python train.py --arch="transformer" --model="sound classifier" --dataset="read English sentences (LibriTTS-R)" --train_examples=15625 --n_mels=40 --hop_length=160 --input="log_mel" --spec_augment=true --win_length=512 --targets=["voice"] --num_classes=2 --norm="rmsnorm" --norm_position="pre" --activation="geglu" --mlp_ratio=2.67 --head_dim=32 --fused_qkv=false --bias="all" --qk_norm=false --layer_scale_init=0.1 --parallel_block=false --inner_norm=false --subsampling=4 --layers=6 --width=160 --positions="conv" --pooling="attention" --loss="cross_entropy" --head_dropout=0.1 --init="trunc_normal_002" --residual_init="zero_last" --optimizer="cautious_adamw" --lr=0.0011 --beta1=0.9 --beta2=0.95 --eps=1e-10 --ema_decay=0.999 --steps=4500 --batch_size=512 --epochs=147.5 --lr_schedule="step" --warmup_steps=220 --weight_decay=0.4
Rows from block 3 of a small sound classifier, named by matrix and row number. Rows with one number belong to one neuron. Each number is 500 + 50 x the weight over its row's rms, rounded and kept within 0 to 999. All counts start at 0. Numbers have three digits each.
After each neuron's rows are labels from the 100 clips, of 14848, where the neuron reaches its largest size: "loudest band" is the band of the loudest frequency at the time of the peak. Only what is clearly more common there than usual is listed. The data: read English sentences (LibriTTS-R).
# gate: MLP gate (model.blocks.3.mlp.gate.weight, 416x160), inputs 0-159
# fc1: MLP up (model.blocks.3.mlp.fc1.weight, 416x160), inputs 0-159
# fc2: MLP down (model.blocks.3.mlp.fc2.weight, 160x416, transposed), outputs 0-159

gate.367:439459415501501555460456474529435559457513518443488495554502470520523507481488492408553473583545500555453515601459552488489532516532443566543572465483444520448530487514676451611489556464478483571510507513425524442601521548512458505519466504544427598568495599432427451398465471490488410433595492478474549490427511453445487514436479529505393562510523553510479585500456430594424518526576440500449415551494559509550500542488452473552547534445489534547572524469523480469539432500453539
fc1.367:467471493415471412473588465527463477475464557506521488499478501441510438421528456583545478502493488481557548644527472397534434456469457441429557452592528517483466530442370476462471548430460517473454531487418472532544441523426467498512536594498495473565472532437551549531508514467495396407417578490501530361418505421534455462551538536570536514552530375550595478406553483452496424558526458497509476521533482500432497502554526461550469494478483488528538448537436527503531502503462412
fc2.367:566553564466570483479526518468465542551581530535525529530505524546425473550541549414571485464611484550510528437505621536553485454566533492549439509511478548503455492566564657593589468523502523471379506469560551488600447446445453490481570477480518475469557570561506431439504514515546541577475484591582504544494545520510561488479546534568503429491525533491516476607540496544523510488518525565459563386413523540541580445534542512532539585526487595465454594520511440513517487507469472
loudest band: 500 to 1000 Hz

gate.74:563504451392484523506493448494488441505481527412461449531483584527447446358509478464489560470510443588514460549405487433448448486564443475485419425509529413479569535431481448524507473460420451521556488457491479512490420558467415447549517541538548491594494471411510481420449465478468432470554519421541564557486489330469481458539463530522391490520422487533534419510507488508508515542477468453488424529479440555503507480532563405595462468363468435506510499454533497454496475493526529
fc1.74:550438561536491508368523436514403476432384451595448503503534428443617528431471500499454520500520534480425497473615520417576490470580494458543562460532468486433434482541568456503526494477546571570508553544429498530532525487531597570463526562480554510437441449564500560617528483502475481533522441468528540468539551469430499527548493456498571412434593490463510445542461526473534504483524613494506545419518436579485430506555523476432466513553564557441471539566435507529510512542509530
fc2.74:496578541480548528510471502537604567505524500504544556506631541412475481569559529491489568464502519550545504546561452493494449436564566494510495542429451479535565496460527500478606542515464574483591540548534591505481497589540518523543449552515500565492534606514552445551498557623577566494440504501584551459589443536534419523498542549411554558528556551580539492580548514398513530418493542574532542452530484572498519513513595467482515490541488494523608428428405475518532510485478519
loudest band: 250 to 500 Hz

gate.332:521490460421501496562509473490505502611465559463533484398521522564557509470542468516443517500578539554503543552450571472495497492461470510478428512475388458430509487445509480583368571455554481490662383467412544527560539477481419510555413489492424418484521508463497510459425478420461481528465486513553454459516467461474544557452435519476492512552539499472628497590493419608489504495450518473515455506464558460433463509516479494456448521504459587489532527564546473405414424496421465
fc1.332:527563517452515490539446522544579505372445562468467428395536425493606574500567484556523421543490424437468575483553460518477572533348607606460481514525573437464551424548541530449466520414537550463490457503419461603502512508516473483469544448460452497457448567473526533557426452488426557536505498551565464460509511504524495524529456508549486504486511560505533515471455538512460496497525448423558470567477442523461488436475434516431539495552462437586494595510585512521562398509487524
fc2.332:457469476427491514475481500516514497534532465586462428566510551409483515451494472490550494481518411500499447409546518511448444448559529429580507476587392517546468440520551460470547518494464550447558426516565453489484480511479458463498501482465542516553567409555456479452458486487509557497523418550483552476560344440540478345467531578548517365477481455485501416457541434489557433416460510480461607449567407423475515483482466547523544477513569512500574526441430459484563492542487428
loudest band: 500 to 1000 Hz

gate.9:483449490545436528481433490464503505412434500475506498478523484571469524475525518470407564513522474457491548521589591448485525487612476535513526523547408447490453455478588398489517471439465523502454444532402519531491478467536465457424488513546455543511474456449483499592499493374519549416579467463360535529518582461457445481514502457402505536361455520496509565498510536554504573528538504495517455387480571442476404533495487471447522513540466435518531524468550546532327532540446552
fc1.9:450556457517516497474464527494510567525553515519588572376464456544492465550590541427651524492524507455470607546494511521542607461495475490481481553446478544568532481556491479550460460504547546526518437512462472481468422462501507558531504418511546560439416590513532530507552513478559551503551469618450449501585502530529453514583557476476480515488566474474516530576505525547538563593538470472516539464440532448546536495530562472386586515549505435434457437492395437608425477545410531
fc2.9:445413472437431428423466450466426511513490473445521488524431471543494557545583462545562507488515435570514441489578529406481465435459563517637457486522544476456471522538495551467491488552467481531524544481461553478443518435460441488493552468473555488368447484502496497496500486524450445507480542463505551454503456416468547491423482535423377511510540518532434516524480391545473378502593371542520594570511521448431519499534444485522475577518622502491488486496597389472549496481557506
loudest band: 500 to 1000 Hz; 1000 to 2000 Hz

gate.314:597559552397446435508540493460492554504489588524508393478450476502510490473490446513537540462429473503562519572485570448494558553532543430503502387551378421532497504491433495483488486496360535471500544468438454517529498524494510370462441498410476485434479532416563544536512512483576498518541548541497524480515509398552487479562448467569475470484565529498476422582583577485599464564458457401463487463452538579495474469500554499532442485522460573496465404451518464436447484568490412
fc1.314:514449595506492481568496472477605420597580430516548500536519551464514498587614517501585485431423506502537507389495574385477551392474541519497417505554534527595467548586507597363445481557497447518479501508515511539375532435471468507467512455491596523464602428548474468544522455548505518471548441562516414503512491501526534441494498473556539471496517426488514568536524481502506415500502510511504564485499557569511556455461516490457443554524492440488488489496412465561411502498524420
fc2.314:468466571431546429518601463455565529444408455526487435467470524497571479420453495509506515454512543479494557483504467461581462509537547456449571509479510495458514570460513464487478473399454473553537466536427449475453500551492521557493482537447397549523531492425530514668473499383519395512517463462410428529443465417494539548541486464466551506470577521418484558530460520563500542437535585430472452578423610397471480516399452489456515451436499497477435559437464470456464541552500505
loudest band: 500 to 1000 Hz

gate.308:545540546525516412481475516547472475610395518485588550536538466538474562538572507432537418534548475469533522457516479522479379361434551505495519512521496506523509557491459570474511623566468531510458548564483558442518528567465487502435564594465641481522541485541528499457504448522515447549481535523569498426503412475492503572379510505463486500545512421403503524469533404487482407413474510535501456465440442468483521485607525528509464471525510532482553534558590427520546565476490409
fc1.308:479504490512444572543577515462525521424495499478474504519423535491458386463431494599415552491500503541451512505525539494509523618529404498541539457561430483450446443561562471502488469410531495530483446457483485577458453459472473475498515522478426512506428560396466603493481476423477522342551489521499495578483563500567501396533537532502513486493544500499536467423507519495522569607515470457432451516487489471557477525376490426422535512494477444501520570499487578474419366454565603
fc2.308:481525565529501483450531478500503495441499499601568504502493576617566434530431517517526386549510442536533545485456493480534509490558636531564500429531441531528521541492563463510452419522522604491452509543487481430483511516522544415455575544489527558589450505497509478599509494513599518648558509479500532562520565493523546486431482490467612495463519466527534395518512482478467444469428622480434534488449494421509477535449543563684542516538516529527501495453524515499593480515502455
loudest band: 4000 to 8000 Hz

gate.175:344426531498551486465517488451450472452511460468503398460515550416528516503572444551566399483523465479478497447561482489470492499377465533532519503455562457499564468469503536521356447519446510541566539484427457559504470505487494508584422530423454510545418524414386524471488535559546568471479551409471499508484490504423529496500486536507500538484495481565482562477471473481417566482591533443518539580462513406467471520407494467571552517550565443421451554525498454392537441517506603
fc1.175:577600540499425481489464525461485533446511475604518578459501480456509538404371555454364444539439490475564484480464554458460497471508470548507461574543482500531465469481373501411501556516555511550418499515504556460421506493523602525553541499490494531500518491431575494528510465406488486461527441536520497525485427506598535620482480504542551548560490593490461445533479507454502417507395528530367447496497483444515471531492481507536508482528473508503535368478419438527438570462459405
fc2.175:470484422565550554560597533496432532503507496480502445582574460543508512532490451485571511561522518556496552559578565519475565559523444624566544489602442465543540533457572492557509458475580543527439531596475431479508553529602462572507568543564535501600484509503466576458572583589515517467584493450444524620530509564539550519532562460493432574517597495555510570598537544505520577504567513483513491492563527489500496543506541485505597490602492518533497469481463508429573527520452487
loudest band: 250 to 500 Hz

gate.258:524438454422431489460490423551503491470538487451434386517398491497413551442538418524538484537526446526594529483582574444556508504527507488524588449492524486409500491490572557537492461428456512521491488497399417532537476556446481508494532599477537499498487597447484459431396470419554442538529504499536490450459508349398467546475469529530424408494536530444573472502425439535504532420514499455502490541430507511456540503521580515570497533464491548514462563598565479428483537588465528
fc1.258:503511477525513498505555522508470459446433534457600502460488545513567550462625478550566527546432364519501562491449498553484462537430488521482505499508559501476558453472415436431439526461554504560648449537549570597483441490554515502509589505528521411563414538546587530455442446529417450437547538506566552502475507534536493459437395531544513562521451437489553549478439479432528566453578405506571490505618507458463423542400478466508440482462516469470482479511510531483500485470575531
fc2.258:553472557413457557342410496631512514530558524520581525470499506510501501500483507540435537512574547518583607493599504541572528528535554452570453466500568509456482479473566575552539550489492626486442553498506522546568531567466545467578454560568510550478501614490592474534476532516515553514510511483566518457536465439510489486574523612525548516496500574534568421546503533501581458538451561542498555466511502561503511551477568474489564621491497564460534502555504540557566473477483416
loudest band: 500 to 1000 Hz

gate.411:486528461509620550478569473513525452485457532434514478490527551594459570509385495424523411497406479452412518526567505474534486481540500579502558520493542474474459421450485503508503541483488511585569546522468504467455530452568489559573538558507503504547505492591522533486437592506491449547490460487429543455484515490526457558512474402501462527436444445592453527450467532544496406408554545488578535485481547564417395493439497549472425518587533464520552566601541535512575664470450490
fc1.411:508490508563466521462536571544418533519575502427499484552481476488517538583526432448494506481537554574526510489606539575541528487489505576579471489501551498508479547483575580567466518534488460487510491505542511431494619449522457444481545493566603582493560500599543386452509578565517489575436563514523530489468574576519617501508437358444461523532431543571453553585489526555501477398525479516583556411530468488534452502544573511544483555561551538426499499420441527492550539478521521
fc2.411:523516481520403489561526554431461510501532459485470534471341418496439556508530496526477425418504379563514471439508556466487577544445425544522558524498623418539452491553473566531482505500440454599433569501460507504511498514435525496487483477483560539499545531381499558416544507502444515367539519490516472548630458484507490388529583519521432486507477494422496501447548501555461403514447439532406450503491513556501463434547423493474498540459534441444435446499542490439437505495502475
loudest band: 4000 to 8000 Hz

gate.285:379476418509402517576551532479500481521420462484542536458505463496507547529593482456526494475427517490463461483567447446468401528523512528500421488482525517496418497483544509479429529562548425483513530468577502458439480436546505417428523456506625497477506446541509484506511540544426356499495421509462449461428418470506350475411502383430506525484504406508408463479518470447493431437496415514540511473542412558516476490442502476415397498536453529481541531486441534563554523519514453
fc1.285:532518449597501568474484563423567468443522481534450502432504516430507496450466534452469505469500375502499548432448572456448404451444433527481563521497491469506601485591483615493475459445419502580480479448482496575476499498533585609462426571476430536557476523438523504502492461450500527508523483610457467551569469521462502515461433528440505502524532552446459464495514466544537545462477620470424542540487482467451588550518450422443511500449540534420452489508517514449359439541544615
fc2.285:548571449501467527485513462561486526379552601451422457513575521528549488436529539584528461503462521493483551586394532499471498447575576511548538516542500517514569518450498523498567554510531475591460513543478469556529412543560502434481567549506503439514525413495566461510466461519511420525521544529531548524573575446462497513442469555499445577509510601505562473532530513484606542467552421479472504566631542462393570536473541511543565434439501501554604517560522493464537552614587541
loudest band: 4000 to 8000 Hz

gate.213:536500530414477539481543472501590486440519499533555494504498516603490465501423486426517418366519446450509450413459585531550550443617413525453563474507491521497458508579476568539529458538527553534501532554598437487555553488519498473518493545514553502531529625544490497558567507499496627433542532556484454613588493538452518515527525547481523441527488468509438459472553511516486481411434595498462356467427566444521507453564536483558566534511428601453473468539491515498517441491479464
fc1.213:526556426491527510466503495334578598447547507467573550368509465492529487482480574476445561480485506549484421539453539458499439540466412568508546543465561560513532496528471530482453459400443569442508533488430429444461525408474520498480485381422522528427479658412521464457574569519519481488534488540538509569551504462510559538524588477471446511486475515513514497556567491501484459474456456513518439426462502630569522449496483537443506512513548416531528564541471516546505572440455484
fc2.213:502638427568593436499466514595549493557475504492536455524434491360383507566479421551479489478477440546590548517500525536447535493507498403448490468479455524526468490430467464585534541539350534523516493464522501524479558540413503474541399492441438406489468510449559518373526532447500564475526467510552445450419391520505461475439549533521422504569482466468533455514526431481504436520476437521410503515484507507532428583543505511419501453509516471491514496463470391482546516472486470
loudest band: 250 to 500 Hz

gate.84:512456488531478502440498417458460472577505531503402468483414492514520554465544521542401479514571573531591581497573472475465588530530524517425570527528536411487466456506512508457505482439545407565519534525459459588503536448508530539517572600477517447451577518524537445514500502422455431384562415442420464550500483518498483465538472455545462542456486532490571492415398477542480461594509553475430480510430537425521367513460431523497461427443475587538424468571538538461412501524534531
fc1.84:529529540497519436447587460503501561533487458494451508566532439647511361516485512533505513371497495455502426443569497548487436533442507444434536492490508443420559459528508493470545511424481433511405512456487476484472556553531487572549471486419490488454551487595555635528456522528542528427493516544474387539505464570497453480502469494469464519494503503463573497585539482467595588470507550452549485455435548506494547394543431523413496551442491435517568437503529381463430513457487561
fc2.84:500427533461523464592533475472454449580412507562488430485371446535418563466474460534491392525481490460505524441526563475547551537523527498436588496546566483446421464563525549497508506542481467545521507494476504476518527471499433503567581494461472501538578553567468506564455434467440467429559441533477403459357570417413490487446445490571494483446504528387579476482418495621524473501609545483475443513418563438529488449573466498551522458498492494506438554436473461462460545506473496
loudest band: 500 to 1000 Hz