{
  "model": "sound classifier",
  "dataset": "read English sentences (LibriTTS-R)",
  "train_examples": 15625,
  "n_mels": 40,
  "hop_length": 160,
  "input": "log_mel",
  "spec_augment": true,
  "win_length": 512,
  "targets": ["voice"],
  "num_classes": 2,
  "arch": "transformer",
  "norm": "rmsnorm",
  "norm_position": "pre",
  "hidden_act": "geglu",
  "mlp_ratio": 2.67,
  "head_dim": 32,
  "fused_qkv": false,
  "bias": "all",
  "qk_norm": false,
  "layer_scale_init": 0.1,
  "parallel_block": false,
  "inner_norm": false,
  "subsampling": 4,
  "layers": 6,
  "width": 160,
  "positions": "conv",
  "pooling": "attention",
  "loss": "cross_entropy",
  "head_dropout": 0.1,
  "init": "trunc_normal_002",
  "residual_init": "zero_last",
  "optimizer": "cautious_adamw",
  "learning_rate": 0.0011,
  "beta1": 0.9,
  "beta2": 0.95,
  "eps": 1e-10,
  "ema_decay": 0.999,
  "max_steps": 4500,
  "batch_size": 512,
  "epochs": 147.5,
  "lr_schedule": "step",
  "warmup_steps": 220,
  "weight_decay": 0.4
}
Rows from block 2 of a small sound classifier, named by matrix and row number. Rows with one number belong to one neuron. Each number is 50 + 15 x the weight over its row's rms, rounded and kept within 0 to 99. All counts start at 0. After the name is the row's rms in percent of the matrix's.
After each neuron's rows are labels from the 100 clips, of 14848, where the neuron reaches its largest size: "loudest band" is the band of the loudest frequency at the time of the peak. Only what is clearly more common there than usual is listed. The data: read English sentences (LibriTTS-R). In brackets: how many of the 100, against the usual share in percent.
# gate: MLP gate (model.blocks.2.mlp.gate.weight, 416x160), inputs 0-159
# fc1: MLP up (model.blocks.2.mlp.fc1.weight, 416x160), inputs 0-159
# fc2: MLP down (model.blocks.2.mlp.fc2.weight, 160x416, transposed), outputs 0-159

gate.396 082:46 60 68 38 42 50 59 74 51 45 33 60 71 25 67 46 49 55 19 50 40 46 64 71 67 77 55 46 82 66 39 72 51 62 60 36 63 45 41 42 54 76 52 36 71 43 30 58 44 34 99 43 43 60 14 43 47 58 44 57 40 58 37 43 50 86 77 47 35 51 40 67 37 43 50 50 51 59 33 66 38 51 52 45 11 47 73 59 36 53 50 42 58 73 47 39 65 98 45 32 63 45 52 30 39 64 39 24 58 37 44 51 46 63 63 49 61 64 37 55 64 47 57 47 38 57 51 63 70 46 60 31 29 45 49 65 46 58 45 53 54 43 30 56 27 54 42 37 39 42 27 67 63 79 79 43 44 39 39 77
fc1.396 095:69 59 39 45 59 75 79 41 68 38 62 62 65 43 70 46 62 53 27 34 43 32 55 73 71 43 48 62 53 64 71 62 41 41 64 54 40 32 54 93 47 44 67 43 53 48 17 41 62 41 51 44 51 38 16 38 57 51 24 15 44 54 58 45 52 55 40 25 52 68 50 32 61 38 48 61 61 62 33 63 48 21 49 30 55 55 26 73 51 72 47 58 08 52 78 36 65 42 50 27 60 44 42 41 76 62 42 47 88 37 43 55 54 35 67 53 54 73 43 46 51 42 79 63 51 56 60 62 66 44 36 40 31 22 67 47 52 45 58 55 52 37 29 46 36 43 26 42 28 46 26 43 55 87 57 41 33 51 57 45
fc2.396 087:41 54 35 48 53 43 70 58 61 38 63 49 79 50 66 32 49 27 64 38 53 74 52 63 71 73 54 54 71 39 37 56 43 41 74 38 59 53 90 51 57 51 52 61 37 63 49 54 57 47 48 43 61 58 44 78 38 61 37 52 07 57 53 38 51 61 39 60 65 12 32 55 47 64 52 32 49 40 64 51 17 61 28 69 54 35 54 12 53 19 51 38 63 70 55 55 55 52 63 33 42 53 09 66 42 65 35 38 60 49 49 54 42 52 54 67 52 38 59 44 41 39 65 35 31 47 63 68 29 22 82 38 51 46 75 40 49 62 34 53 69 54 54 63 19 68 44 56 82 28 49 78 79 61 51 62 63 57 39 54
loudest band: 4000 to 8000 Hz (98 vs 5.5)

gate.86 094:40 07 46 69 21 63 55 73 39 45 31 23 51 33 25 68 50 42 38 43 43 46 62 71 32 54 39 65 59 49 62 58 69 50 57 42 18 77 52 33 40 41 73 38 60 26 50 51 22 52 56 37 28 55 64 46 60 27 31 21 39 39 52 31 59 39 23 49 47 32 48 35 42 56 50 54 36 18 40 66 63 63 58 62 72 29 61 40 44 60 35 60 52 53 21 67 34 47 31 36 48 41 40 50 49 59 41 23 57 47 36 43 63 24 35 58 36 57 43 57 40 36 61 28 29 34 60 49 67 46 52 42 53 64 47 50 31 41 63 33 44 61 49 04 52 53 51 67 52 55 34 55 35 59 51 57 18 91 66 59
fc1.86 098:36 66 18 44 55 53 27 42 58 64 73 47 49 74 47 59 41 56 56 67 26 65 49 25 67 45 52 15 60 50 46 77 55 55 48 47 52 39 78 42 43 80 51 53 37 34 68 25 57 50 63 80 44 67 39 64 80 55 66 50 65 60 44 39 25 43 49 60 62 62 48 59 38 69 66 32 46 66 51 51 54 61 61 47 35 57 53 44 52 45 37 32 62 42 60 41 75 27 63 68 64 22 63 72 42 70 37 37 23 46 55 52 33 36 23 51 38 62 75 78 48 58 42 64 31 41 40 49 46 58 35 69 30 53 65 69 56 56 30 54 46 55 26 47 65 46 61 06 44 61 74 45 35 48 49 58 74 34 08 49
fc2.86 102:33 61 39 37 48 62 51 37 79 48 60 56 63 47 57 49 67 60 60 76 49 88 82 49 58 40 73 32 64 68 69 52 78 39 60 61 56 43 59 87 48 43 71 34 40 37 58 22 46 40 34 55 27 57 45 68 59 38 31 40 53 52 87 70 26 66 24 70 51 55 42 43 55 49 86 59 58 45 58 66 42 27 65 59 38 63 72 44 51 78 33 32 39 52 66 42 60 23 65 26 57 55 47 62 64 75 43 41 55 36 50 42 67 64 35 42 68 39 60 36 46 32 57 31 42 47 56 37 53 35 53 54 43 69 48 36 77 50 56 49 65 24 56 67 59 59 38 52 37 58 36 73 64 74 66 34 30 29 31 40
loudest band: 250 to 500 Hz (56 vs 14.3)

gate.147 089:00 64 36 40 53 25 52 59 59 61 52 65 68 43 52 34 44 49 41 52 36 70 37 78 65 81 57 35 73 34 64 34 54 29 44 37 59 55 66 62 51 40 55 52 40 61 50 66 55 53 46 49 54 47 25 55 56 45 38 35 55 58 56 17 52 43 60 56 64 66 43 33 43 35 59 49 45 48 65 41 39 66 27 48 66 48 54 32 57 39 48 51 68 53 43 47 73 41 47 34 29 01 33 44 53 62 08 69 37 47 49 32 51 99 53 50 48 37 48 71 59 56 32 44 51 08 58 63 31 52 62 49 44 61 53 50 64 49 44 49 38 42 34 36 58 71 46 45 47 48 50 63 43 72 60 72 47 37 04 24
fc1.147 098:52 61 41 51 40 28 63 81 43 61 57 75 67 26 74 44 63 53 46 31 25 69 51 71 61 48 55 68 60 53 56 36 63 40 32 35 74 48 41 47 52 73 80 68 64 87 44 83 70 63 51 55 67 48 55 47 60 26 65 54 52 38 66 45 45 42 31 76 53 54 47 58 40 50 47 63 45 64 50 21 55 53 50 48 57 55 58 40 35 47 69 58 51 61 45 34 68 61 36 74 42 42 45 32 50 65 09 51 57 75 57 64 57 76 61 66 44 55 84 40 39 57 47 52 49 27 63 58 20 64 73 51 40 76 63 77 61 30 60 49 48 63 50 32 42 61 53 72 68 74 51 46 22 70 75 67 52 53 31 23
fc2.147 088:38 44 36 46 30 52 67 26 22 24 53 24 63 35 22 41 66 62 51 31 46 60 55 25 45 29 48 46 27 38 59 39 61 39 41 30 08 55 59 56 43 19 67 36 25 59 66 24 38 37 40 53 49 26 43 56 37 44 24 38 34 51 65 44 33 32 33 50 70 62 26 29 34 49 63 54 31 30 61 46 30 69 55 45 39 46 77 42 29 39 38 38 43 37 56 42 60 36 38 16 68 51 57 40 49 33 58 34 25 40 41 42 46 19 30 44 39 39 30 28 42 35 42 23 46 46 36 35 25 59 34 67 38 49 40 38 57 46 44 64 60 55 62 28 29 40 71 34 49 37 41 55 37 41 55 46 54 28 71 47
loudest band: 4000 to 8000 Hz (68 vs 5.5)

gate.235 100:49 02 57 60 33 52 43 72 42 47 28 33 60 37 40 54 46 35 51 30 54 25 34 54 34 90 44 88 59 72 55 58 51 46 56 51 47 88 33 34 50 48 73 63 54 38 54 58 35 47 67 38 60 00 38 45 47 40 55 60 44 56 59 34 54 63 56 31 37 48 68 46 35 23 46 56 60 29 35 54 52 64 47 29 63 37 42 24 75 57 50 64 61 56 27 42 27 71 36 31 34 40 52 52 26 24 61 41 63 59 36 44 46 32 46 45 68 50 50 62 47 52 58 56 43 66 66 60 51 34 45 55 59 57 47 70 26 46 57 20 55 62 48 11 56 67 56 42 49 44 54 48 65 55 30 63 34 56 83 67
fc1.235 113:68 99 43 36 70 62 75 45 56 58 77 53 42 61 84 50 48 58 54 58 41 48 40 43 65 15 53 19 49 38 53 32 43 57 42 50 56 20 79 47 48 57 36 69 53 74 41 46 62 64 33 62 53 89 52 64 42 55 49 35 57 52 58 57 40 64 48 68 73 54 33 68 63 70 56 38 37 53 56 44 54 45 32 70 56 68 49 65 32 32 55 31 42 64 56 58 81 31 68 79 71 55 40 55 58 57 37 48 34 52 50 58 52 50 48 48 28 51 53 32 45 47 41 31 54 39 38 29 55 62 56 48 49 68 47 44 68 45 38 84 66 37 71 73 36 31 43 63 69 53 50 36 32 52 67 53 92 40 22 28
fc2.235 110:34 53 43 40 57 61 38 59 61 69 38 72 48 41 73 49 65 58 65 73 38 64 71 25 63 56 61 54 75 78 40 55 60 41 49 84 82 42 60 60 86 50 55 61 66 54 61 36 65 53 19 28 39 67 54 69 76 39 58 53 34 63 68 74 42 67 52 74 35 30 45 48 48 62 68 42 41 65 61 76 45 31 37 48 33 88 33 44 70 76 62 54 46 76 45 38 53 38 64 38 70 61 76 46 59 62 54 33 88 53 42 49 50 68 66 60 58 76 39 57 46 52 58 28 53 62 42 44 55 53 59 51 33 69 46 68 66 42 56 53 74 28 74 74 59 64 47 62 50 53 49 60 52 68 58 65 31 49 34 60
loudest band: 250 to 500 Hz (35 vs 14.3)

gate.54 071:14 33 44 52 64 47 53 69 47 69 40 69 63 39 48 69 65 48 77 43 57 53 45 43 66 46 35 42 68 53 08 56 68 68 42 66 55 32 52 42 66 61 54 09 49 36 34 74 53 56 50 62 66 61 47 62 44 36 37 62 39 48 57 60 74 81 23 61 38 35 48 64 64 66 57 45 53 65 34 61 56 57 45 88 47 45 45 24 86 60 31 36 44 37 37 70 73 66 60 40 49 50 42 37 64 49 46 35 53 42 43 58 60 44 48 34 00 51 45 70 34 49 28 56 30 40 54 61 58 57 76 49 47 62 52 70 16 28 51 58 35 77 46 56 47 37 48 39 66 29 39 66 66 49 43 75 44 42 43 66
fc1.54 067:55 43 55 47 72 50 29 55 33 51 65 59 53 42 67 59 70 62 26 69 34 57 58 54 34 35 61 40 44 61 63 66 34 46 23 30 63 30 56 46 49 57 41 41 46 62 39 49 52 64 59 67 40 64 62 41 23 64 40 34 34 23 52 33 63 74 40 39 42 41 45 50 64 38 49 51 67 41 30 33 58 58 56 40 40 59 48 44 42 31 58 54 66 65 22 70 54 43 33 55 63 65 39 61 64 46 72 73 68 38 49 51 56 66 49 37 49 71 00 52 56 48 75 75 35 52 28 28 59 39 35 39 79 61 64 70 57 53 57 60 31 52 51 44 54 40 58 69 24 33 83 56 72 24 46 85 80 50 48 26
fc2.54 061:31 32 43 61 30 52 59 60 19 42 29 52 45 52 38 52 54 61 34 43 31 35 51 80 39 51 40 49 66 59 99 30 35 44 33 40 40 79 88 47 33 85 80 36 37 54 67 60 59 37 67 55 69 27 71 31 70 33 47 45 30 34 53 66 49 57 51 59 38 26 37 48 35 38 41 53 45 61 63 53 58 71 42 43 52 34 51 42 61 43 67 56 43 69 55 60 36 56 48 29 56 41 48 56 19 22 48 53 62 67 50 58 32 49 55 62 54 65 55 61 45 57 48 74 59 78 40 74 51 59 61 60 55 54 74 69 47 40 42 65 68 41 85 33 61 67 82 25 51 49 63 79 45 45 53 41 60 71 45 49
loudest band: 250 to 500 Hz (34 vs 14.3)

gate.288 091:34 46 43 32 50 47 51 60 28 56 52 41 50 63 78 51 49 30 54 58 64 62 68 40 16 36 32 60 50 55 76 64 48 25 39 56 89 20 19 39 60 36 49 26 61 42 43 63 34 70 60 61 35 36 51 60 65 41 56 60 63 07 28 28 38 78 34 61 18 42 59 51 40 45 61 41 44 41 52 57 38 36 44 63 62 51 13 56 48 48 52 46 52 51 24 63 37 58 23 39 54 21 24 49 11 36 57 72 30 56 47 43 42 72 39 48 62 59 73 53 59 54 41 64 44 52 66 41 62 40 57 41 64 45 54 40 46 56 35 36 28 64 47 42 60 39 59 36 73 58 45 75 68 54 20 60 31 42 43 62
fc1.288 094:51 29 71 46 59 26 89 70 49 59 53 46 43 58 38 67 55 48 69 38 66 57 72 43 40 36 50 42 68 49 50 43 51 34 53 42 74 38 72 68 53 47 38 44 49 27 35 61 26 78 22 57 44 42 63 55 40 53 58 55 53 43 44 48 60 71 29 30 23 64 41 50 58 46 28 59 75 60 12 16 52 19 64 61 66 62 33 56 57 57 49 28 51 61 51 67 38 66 32 45 66 32 42 55 22 45 68 83 51 38 35 49 48 58 56 85 25 59 38 54 66 50 59 59 59 41 70 24 37 44 47 40 78 48 64 39 62 50 49 43 65 33 55 60 60 49 40 51 42 49 25 32 66 11 38 63 38 40 38 22
fc2.288 082:60 74 38 22 47 34 54 61 57 32 61 61 55 67 43 32 47 45 42 14 73 45 34 44 49 79 52 48 55 38 50 72 43 58 73 32 53 48 22 33 60 39 46 72 50 25 59 50 34 69 59 38 56 72 61 41 63 75 72 52 43 52 32 42 49 49 64 53 57 36 25 61 55 39 27 44 17 34 56 47 40 74 18 31 60 58 32 42 46 23 68 62 45 75 40 69 34 64 65 35 40 70 30 64 44 66 43 70 50 63 49 37 35 50 52 48 37 52 42 38 66 77 64 34 56 64 33 26 32 57 20 55 40 38 50 79 66 58 31 67 64 20 75 53 49 51 43 72 24 24 61 41 67 44 41 56 52 46 55 48
loudest band: 250 to 500 Hz (36 vs 14.3)